From a checkpoint of a small audio-text matching model.
Model: 2.14M parameters, encoder norm batchnorm, encoder activation hardswish, encoder depths [2, 3, 4, 2], encoder widths [16, 32, 64, 128], fusion encoder layers 6, fusion encoder moe expert_choice, fusion encoder num experts 16.
Training: 2800 steps, batches of 64.
Data: trained on single notes of musical instruments (NSynth), 184686 training examples, 1.0 epochs.
Rows from block 5 of the audio encoder of a small audio-text matching model, named by matrix and row number. Rows with one number belong to one channel. Each number is 500 + 25 x the weight over its row's rms, rounded and kept within 0 to 999. All counts start at 0. Numbers have three digits each.
After each channel's rows are labels from the 100 clips, of 14976, where the channel reaches its highest value: "responds to" is what is common among them. Only what is clearly more common there than usual is listed. The data: single notes of musical instruments (NSynth).
# convs0: expand pointwise conv (encoder.blocks.5.convs.0.weight, 192x32x1x1), inputs 0-31
# convs1: depthwise 3x3 conv, stride 2 (encoder.blocks.5.convs.1.weight, 192x1x3x3, trained with AdamW), a 3x3 kernel
# convs2: project pointwise conv (encoder.blocks.5.convs.2.weight, 64x192x1x1, transposed), outputs 0-63

convs0.81:477478497475514493459438554512517471499532493482506508488504540482521538518478489511469490524515
convs1.81:535486515451477496490470503
convs2.81:547521515504518466509471478483483492543513505472490468516495482539477532492480483533498521522485468488500501526489514500506528509510489494494472539487492504548602504500457511495496513492522542
responds to: electronic; octave 1; organ; octave 2

convs0.104:494490487529476518520497503511510510488487483468525484585470475535515499487498548478532502508516
convs1.104:507467508488456486491462474
convs2.104:487499498504486470524495535512511496462532514515455527495545514474496511503488503553537526535471494519468462521497499496492452546518480523452527503515456502529529509454507513486517540512490509
responds to: octave 4

convs0.185:480524501481476541513498478494475550499479464492510495478495459509492502510488444497500517531439
convs1.185:505529505509518530527550514
convs2.185:500455495515520490462525493535480504517496520498473482459492499490566503533485516489507518554476535491514493460495490479501529546508535505471478520516517462516513525518481501434524482485477525
responds to: octave 6; keyboard; octave 7

convs0.59:546486520498516523481473514450465473516530540508520502484517480545501502497540515470517476497471
convs1.59:507486504500454457487464501
convs2.59:521473514508519546530485504489510485502507484515522508525509516491502501530524503517508550481498483471483525446455506505523480518483468494481496435473492525543526495503528442488486537463510546
responds to: electronic; organ; octave 2

convs0.65:532500556497502460507496474535524475493497464470478457502520506481493494464514489536512468460503
convs1.65:518544509514541520498531498
convs2.65:504502551470489496499458509458495498529490495530521488548449475539451452498493531481488534482500466470469477518468514498538509504487480519495471504493485546531510488512500497535467511504487527
responds to: guitar; octave 7

convs0.131:480508519524517501526478513494511539565510503500475471493500526445467475492482491552502527497508
convs1.131:517528491453468471480494504
convs2.131:465534518496535489508494500512524504462470483516462516526518493493449480449481495499512521507466460508528502496545481486487507465532513465546489530530494503481542534513487475489473451510527486
responds to: octave 5; bass

convs0.118:485461543472472519492484524481510490499557487507445515479495527509520488474490460520478488495467
convs1.118:495484492526514506524545542
convs2.118:493510500519448534538460572494508502487487503529488544544500489532495516471497467499521519508560480516496509455488437507496495486488493527518527504486484503536520536475488489505501490509515481
responds to: octave 4; octave 5; organ

convs0.139:454515515496465495486477487462550500461526521533477512490537531498526483500503466477479470519500
convs1.139:532491492536550508506492478
convs2.139:495496482495475442527499501479531477480514487469525505514534459503527542504435573512516488494500543462473478479510509487538480490522514508501511476514492499496493512474489526467466522496460485
responds to: octave 7; octave 6

convs0.115:478481506536527477514515524484504550507497460552543502516515535498528496501482485536501513454506
convs1.115:552488515541486503498493475
convs2.115:456528533491504546486502501473508516476499495549487488549510519501483511546507488512512492507488469493503507526540579514531486478513530488493473522463480502496470505507471536490451487469501471
responds to: octave 7; pitch class D; note: D7

convs0.175:475505511494496519465501462484480497488494495462487548493544543475498534522455500465537490492475
convs1.175:495506491465511512545536527
convs2.175:478485526493496492495494524496517498528483520521512490516473519532481483531489490563505536504562515528490489438449484482496510537508514515486488466482485492562488510537472539530504506509528498
responds to: mallet

convs0.112:486492523519513501490493479504519483518487465483473542531472531494507479488474508503503466412498
convs1.112:503498495490498485503477431
convs2.112:525500438477481507468499491495473515532468479492561502481502503461504522486487508482516461476448524515504510539513514503521530469518520486495446545489508482450469494501478531488505485480526497
responds to: string

convs0.73:506490507523488508501502492453514497475466526551509523530508492560504479540527518530505516543484
convs1.73:521535500462470464518505495
convs2.73:508549531509468523527484517482477506504495521499499521558479501526484458457515486555507552480530509485497460521501477484496483548505468513488523472494467536517504470495481503506518463539489512
responds to: octave 4; pitch class E; note: E4; pitch class F#

convs0.56:475482504467495511529501491479488544528560495492490506513532490544499513512491489510513500507425
convs1.56:497488506539554524512515507
convs2.56:455502548534499527485531514526491511499453524502505519482519470504529521492482534488521487536483508521478480539490530480496542517493493465483490491538535476553495527514473538496512510506495563
responds to: electronic; organ

convs0.26:526525486493510513519496531517500470487459563488511528511448500478517466470511510522484516534529
convs1.26:564512481520504500512521494
convs2.26:458502505487504473490538512491476478495505531516469493516520493516479483508540526438527485528479503457504457501567503505514497508458517544483532491478504487496506544537503496527493535546493497
responds to: synthetic; bass

convs0.74:530509524499486503493468507452479457501445484483502469537440471506509519497496490465516506507504
convs1.74:527473491557499484509495523
convs2.74:513506476502458515488529528530489494508494560428502492477472500480494522506498476542506530547457479466533483519484515504467506484509492502471495489485487506524487503546482560503526510505483529
responds to: octave 4; organ

convs0.144:520510482509533535511520477516447521541518452536511500526523498505502484496481451499538491513478
convs1.144:517476513517508555509470484
convs2.144:471492505536500488474488478456485504497487494463489520533506491500525540498484488517493504514526506481440520486493516483493437524508539490465490537466544532506467487537460507476554482518516491
responds to: octave 3; pitch class G

convs0.136:546478505509495475496516499478507515535466437519489492524513499501530546467515505545512483491531
convs1.136:476507491462491502479545530
convs2.136:490481480519524497551504500532510479460538504515479467522539503521520483505529501526449547518539486504531554481528490508456496508495482500525484464531515519547494513486501507541538511520511502
responds to: synthetic; bass

convs0.30:455526473459484489489467504506493517502506536538484497500533514443516472540468497511503528494476
convs1.30:551517469529512525493502488
convs2.30:476477499489506482502528526492494486507495509499526493485560521473478506504464535480454545498511545502492509416512535515501505476523512547483482470506494555478479527502518500493519501530472508
responds to: octave 4

convs0.120:546463532469480462502482530519520496469501482484480486470492539497486457513472497523495493466464
convs1.120:501467493466453479495493477
convs2.120:477517438486526464487561520492517499501500501514495505481492458462501477537517495492521477513493525513500499470490499460498521457491536472498516567509502494480481456560524478484489500521503483
responds to: guitar

convs0.188:493504487521476516564517483487513518506506470507470522543481480530466482466561493501500504502528
convs1.188:483521496476455462500526492
convs2.188:459538539506477482526488507505471491479520484448513485519533494481504476457501510488518491532527454493484500488537527506475467555544458512481533443503526508515505502501479462487518495505482497
responds to: octave 4; octave 6

convs0.46:517517440446483467506444522491504501463478463491539495497501472503526520500514514515494492490517
convs1.46:544529500547478501505513505
convs2.46:515505453485490474504491520522510497482539517496428528530522447491474497492512521508547516482505490439515493525512476465473499522508517462473508501493501498464522561487484508510525533490519509
responds to: synthetic; bass; octave 6

convs0.157:480474503487478509500501487459511529459546484498460516522501497503552537475507491485486537504453
convs1.157:515512498559538508505516500
convs2.157:451500508534444494474536540485487481490469501521564501541501447512491524485489505493555487516520504505494490477489493515465466492518483460496503511523484480517514523499487557492530465499496505
responds to: octave 5; mallet; keyboard

convs0.9:533495505510572549488518490497485468472496543491509528494492479479483518466462477507485522496483
convs1.9:493510478525496461453487479
convs2.9:489489435486493503455503506507543483493484504499435531494547491532494489492523494475492477494483500535531500510489500466516479454479514540515509528521514501455498470510490482561502511529520533
responds to: octave 3; guitar

convs0.13:489479503493465568467512502480534465490516562505495497514488501467493512497478455517513510522495
convs1.13:521513463474474474473474484
convs2.13:562503489500478450492484523501542493505497468527433511534513496526497501490517497517472499522503485468557465484536502495497446502500498510537505525529486475513496499485486487523486531515556517
responds to: electronic; octave 1

convs0.8:470507577504515500504529463486473520519515484491486484508482507487520474456470498513522532521464
convs1.8:526555524495534505511504500
convs2.8:483500475498495512509523536532506505460506522545462483507474494481496525473499512449477488465469509505493542511474548515467505500521518492491489457501494539523479481514481472532557447487513530
responds to: octave 7; octave 6; mallet

convs0.58:505504527539483503471506485529526475520511514533545498488524513492495545454473547474500497464485
convs1.58:479508564506502504475484507
convs2.58:494517545451481463513485534509503506500504516511504512514503511513557506488504480480478492482504513458491510497492504478507513472473491517451503471494520448527537504478554431500509528459472473
responds to: octave 4; organ

convs0.161:533504495514468556472517504527501499541515508495497490509488483535466519533438471496480490487528
convs1.161:470520494509519491552500533
convs2.161:490443503473492505522465483524511496483500503532507473486485539430511466510500481489480481511486570503506488506495477542472456480492503508507521491502524515537502504531523463459453492480477505
responds to: synthetic; bass; octave 7

convs0.96:487468505465484494508500514505519475470510529498528521514501482499540501568473515547545518475513
convs1.96:498496507506485499551538536
convs2.96:465502526502489479532520467462516544506483483467448552513496484536495542528466454478487492506500486463514516519495483493499495537527494560515521501510494500548485491464481484517507489483532484
responds to: keyboard; octave 5; mallet

convs0.64:479475461484496527491490524465504535461524521505507547550476517499536467533492501516500522503529
convs1.64:498502477496505496508507570
convs2.64:460461499515514529533541452454498540567490550482491534476521495506519492513467486462517502501494498464477495483499500497490459487517466523476535516484544492482496493505483497463505475487492486
responds to: keyboard

convs0.103:513495514505506490489502518485539493491444533442509467520470483492458522491494499506491476487559
convs1.103:446468493488483522480490486
convs2.103:516567475490501510500470499533506498502486532523515504480449480521517525431515518504508502495478499524511522492480513489498509528480490509526513542469501502517478504483446529507541430470479493
responds to: octave 6

convs0.124:504507482503526510527487538524508495562513469494485489496508503465486516556519486558516513493534
convs1.124:468483460499529504497506458
convs2.124:472525447507471541469538516497499462503459509534528511484535507495473485500522456520512494498465511511472514511503531442539511484502491523543543547499490528476520504513489512488522501506471475
responds to: octave 6

convs0.61:524529448460500493542506569482515482480520492481517512517501489505472509496465536501473520507484
convs1.61:538512505478507491551525487
convs2.61:510460477497538540531530514507496494499550503513506560511511517515496520496483474529486481499491491472499544503502467532495509503561424507507488507472514524443494529488463497508500506482503485
responds to: octave 6; guitar

convs0.32:458486454509489540524494478477517507503527532471472512528444483462541496500468512503496495493494
convs1.32:508502483508555485541505486
convs2.32:468463493538433503463483501507477475461451506507486517516494489514511541537513525487490474492483515508498508504513555540515513496459506473435530478493526503496503504493485516508531519537521514
responds to: guitar; octave 6; octave 7

convs0.148:490485525487460516551529468500460489533499523517512492465507494552487494507511476516479496556495
convs1.148:484542536482533502519520512
convs2.148:483508527492511469519504524546503559490499539490469453499473531450512504468512490507530458491492504467529482531527476526490491546472537477494508519519488488524494513480501486475484472447503476
responds to: organ; octave 4; vocal

convs0.159:443465527522516526477518485513499495553506484526510453537487516470505515511466507535516514489491
convs1.159:512465520531503496539520469
convs2.159:514510556509503506494463478480455520490521516543457461495469484549498506494491485471509505486493506511456511454489486498507517476481515506485554490462503508536508485501508459433464491490510487
responds to: brass; octave 1

convs0.102:516522495483554528481522530474486551478513523541517537505485493487542467496512542502502497516506
convs1.102:524510475557477479496508499
convs2.102:498510470516506513463530523504501465511541512539489516483507481515475480485493443416502487504485530494494489468543502465487473472489550544492515495500492452510485504519512457478509501500512512
responds to: guitar; synthetic

convs0.7:512513526470499507501482502531535511501534478482493511512449462495495520517525489472456475447539
convs1.7:471469497493466508462476477
convs2.7:515480486457513506480500485531462490548490535471506531473464523477506477475479451484488515454461516515505496512496521512480525502476543478514510465494467489491525484547526494509496438502498538
responds to: synth lead

convs0.23:512506514474537498454443492506461496505514493524479547467513473492485489540507500500531459483495
convs1.23:548520524532534495499507488
convs2.23:484528435479543499501548508485521473496529514482513438479521499529480472515516512471503551501481486494492486518493516527518557489531478506513508464501501478499505543481493517479466530484525468
responds to: bass

convs0.110:488510487528486522549482519475479488499497505518464500518522473520493497497497483504509512540410
convs1.110:462447493477511493504503476
convs2.110:524486513540503505512503458490472474459495507505488507493518521468501490544523484462498467511467505514525444510500530486532501476508491495494481488510513505542539554445470496507471548451506507
responds to: octave 1; octave 6

convs0.101:521481512495518512472506509485527483509528496451486544456450519478495519514502525460486464474527
convs1.101:482473497480463457512473499
convs2.101:484514492498481484474522530517504516542495520479482521446448454521462496476476465470499483454481515512513509489461522495466516490521524517518489573511492476505470504507518463504515485457512498
responds to: organ

convs0.180:500467448491487495494485525526498507484544477486481503541518498474505534495543537491560494499486
convs1.180:491499498476503519520554537
convs2.180:471470486494531491470478492478507523448500483504541465494501479540492546487491526448505475500489487475552540492525555453498487479484510477464478500499528515465457501502490525512520502513504516
responds to: octave 6; mallet; pitch class C; note: C6

convs0.66:492537523485512508464537494528529462455541523510453522488500494485535492488494474522498486459494
convs1.66:467473476497540529516497523
convs2.66:483513470501501505543499473510543533492471502516494527537523531515470519511521515553493528490507491490479501519498447523489504505514496545528529496492578502493449501529492486501444490490479487
responds to: octave 7; mallet; pitch class F#

convs0.39:534489475525520493543517487499512484535488517499479535536477492520495503508528532502540521486432
convs1.39:498501509553523497459491480
convs2.39:467544489527507509528531475511505472469471502508434494509538512514487462494507481505533487479507513486507541526527477489506491499527556474524486546434516513480498499495503472517525485457501502
responds to: octave 3; pitch class F#; note: F#3

convs0.107:509515472465482466540496524532526464467483490525459504482486519482516483548485520493511461498529
convs1.107:537505515462482486477465484
convs2.107:536519483528480509515482455509463516537501552481494508468468469498454485534493516536513496542515500540530533507471485506522510494494507492535520494504505519522529465466515506450454520486508529
responds to: electronic; octave 1; octave 2; keyboard

convs0.167:481487462476514496464487509535536475474494504510477518519538542472493473531517525504525463508542
convs1.167:520532558512517497513512509
convs2.167:530513525518509490483500519461532531495514468494527440488534537500452507493484496506502523483444471495512473507495471489520491509509497547534449497524476496542540501494509449505496514513537479
responds to: synthetic; bass; octave 7

convs0.158:499464508491535476487531450525485501484433497483485515530497536468489472485516483522473486482510
convs1.158:541523541527494517480519497
convs2.158:445500506497483484514504512469502519532495497572478473522462529461470490523545500528491475453473503477480495507512494500509504499478453516483484539506534478505516484545535530517490532482474502
responds to: octave 7; guitar

convs0.162:493534498446493543493504518500472445504491549525476514478521484512528459510493480518512471499518
convs1.162:520511517533522549517485481
convs2.162:464496515517487488474528504477506480486509481536477476531512472526500517505490500482493489501481505507526469541533422483505538487508518501512440525511446464499515511516480500484465516492512437
responds to: synthetic; bass

convs0.29:479523485506503534543473506457488482515538519512508456475523498546492471496483504493530539541504
convs1.29:528503536487504488485481449
convs2.29:473534536481499472513458504502515477529511502487520476523542543505487490478489462505524508500515490524490538497501490496495480500502516471527512517496418483528477505485473521541553560515518485
responds to: electronic; organ; pitch class B

convs0.106:494518506498543462500557486474489533498501461529530469517542471528532496491500517517489506535496
convs1.106:469479498451484523474483488
convs2.106:495476507538544474518531552537532521463520440486483469471515529513503484493516482524489518495521491480557528490497525458498496516498501481517461494494490494461541509510484483492512554518489493
responds to: mallet

convs0.12:518488453458531521497468503442516489494519509516512451481480490478515540524476503507469518507518
convs1.12:513514501489528510543549504
convs2.12:493478493542481495525522492500477484493498500499482492502460487473525533504511498478494495504489522502489512542479525516485512496530456564449447545535470509505515540521436499470535509504487482
responds to: synthetic; bass; octave 6; octave 5

convs0.111:554490517503467488534490498485527517507498471507490458503542526550520530505535498513526525533488
convs1.111:508477503506524528555511521
convs2.111:533525538476527469497515493506521510526443501498461476479473479500514523477490484479492478503477534421504470507499516473478527480517504478478447523500531484484507520528500523467521463524520522
responds to: string

convs0.132:541534448460510489470508550467522500493508506522506475519511479498499500471498516503486530532546
convs1.132:504500454512516480544526493
convs2.132:494461473521505549499549516518480461493565512479503479513515485503444546479479485516497483522496521470515535512460487476465517468543480552506495498506494492489524507517471504487468517487493492
responds to: keyboard; octave 6

convs0.0:498466485477507483477504523453512513527478467489468441510495514532520523546502477509492520531473
convs1.0:501479481511539463469519477
convs2.0:504502471546474509505513588523505499512535506550512480505503532486505507527471511515512459485527485517528512459461542483548513492481467502483477486519482482526455513505504515497502488518496528
responds to: octave 7; octave 6; mallet; pitch class G#

convs0.45:534507511472486465446490490496571447484486494460492491506494495497503490518487502477490466477509
convs1.45:483480494472450477487496471
convs2.45:534519503489476509471499509503480538542478534510531499463492516507517491472473504534511480484500532525501479503467513467510500457504518507455520517502476477487502432464518528491506535437514538
responds to: guitar; octave 6; string

convs0.109:476514504496532521500511540460488480531519504544507460498456489511457508468498487544477512500534
convs1.109:535501484547502521507519533
convs2.109:490473456504484443498508516479493479509563499535493494487495522506497495524485503527508494472464474501473478488530493551496497476502512516491542520482542483493448516538500515452482471468453495
responds to: synthetic; bass; octave 6

convs0.18:526507492462499480501500497551477511496513512541488560494524501483523461519525496514484455457498
convs1.18:544498544505514523514508472
convs2.18:484533497479524449480500514469507515481534498569517449540503482493480517522518506478528514511502478520519490530496496516508532504487557475507434512526515473469498527500494528503519537492505477
responds to: synthetic; bass; octave 6

convs0.50:492490537495467499503473498498475493521555506520484462504508469550465492547491521460474510513511
convs1.50:511496525499506486467477445
convs2.50:513493516525491521478489479486533487508530464480480513569525486526506475483488501517533580483507495492527485485490509482525488508486496494512487484537487498520510513452533549515552544504515525
responds to: bass; octave 1

convs0.4:519435515530509469468515518551445516482491488524493497520484506501535492500507490506510509452497
convs1.4:499481514483514522493546544
convs2.4:473516540488527507527496433449507484530552509518484493497503534507510507503482457484497551520512477502498471471493472560468509503525484498492503495525513505521513474483518487501461549508521529
responds to: octave 7; mallet; pitch class C; note: C7

convs0.41:509483467554518550504476503531487505490504519500533486540514493495441529503475531527481492507509
convs1.41:534515534534513495530530500
convs2.41:494468487506527507537498529509483514474508486493458542491470519473497458516519465444489487504508500466494457526523521511533446521494513490481513522507510522539464507536472507510522524458530538
responds to: synth lead

convs0.31:517481515482464499497479510533541499512507489496483530523517478542495497501540488471480444483558
convs1.31:489467511477476473483514455
convs2.31:467472483491479470488498521523480518527500569508531523452461518483497515502510513466500508489520478491514485471467547508532528494483519504473508473530500497511480464547553501475485456469502514
responds to: octave 1; organ

convs0.174:485483508499495523483433478525502484511487539477472463477465495484499490515468476486470478503553
convs1.174:492503500486471485443468503
convs2.174:533526481465502513528501469504469510509525479497469478495493487526482432478492518470501499500456517548547496500446452508509512519495475552493490509488502485476482499466518507530503499479538540
responds to: organ

convs0.149:493503480469435495541488520471514534485540487516522461486507487525551499520513492480496527516498
convs1.149:486459483484473470476498470
convs2.149:542508542500525509461502485460475525484521443501471461526488533532493513544527504495471515498503486537517531545502454493519463549498488543493536496485511507507500496503496463505472492490527506
responds to: electronic; guitar

convs0.91:506475468475478534515514500523496503517503495510509488567518478518514516491568512451524504479508
convs1.91:507530524462499498459474484
convs2.91:504508508520466533568526490493490501542503509506512481503499533513490486469485483494470516542553484508507482540497456509474479489510482506523483471423527529512476514492445509521487520517493499
responds to: mallet; pitch class C#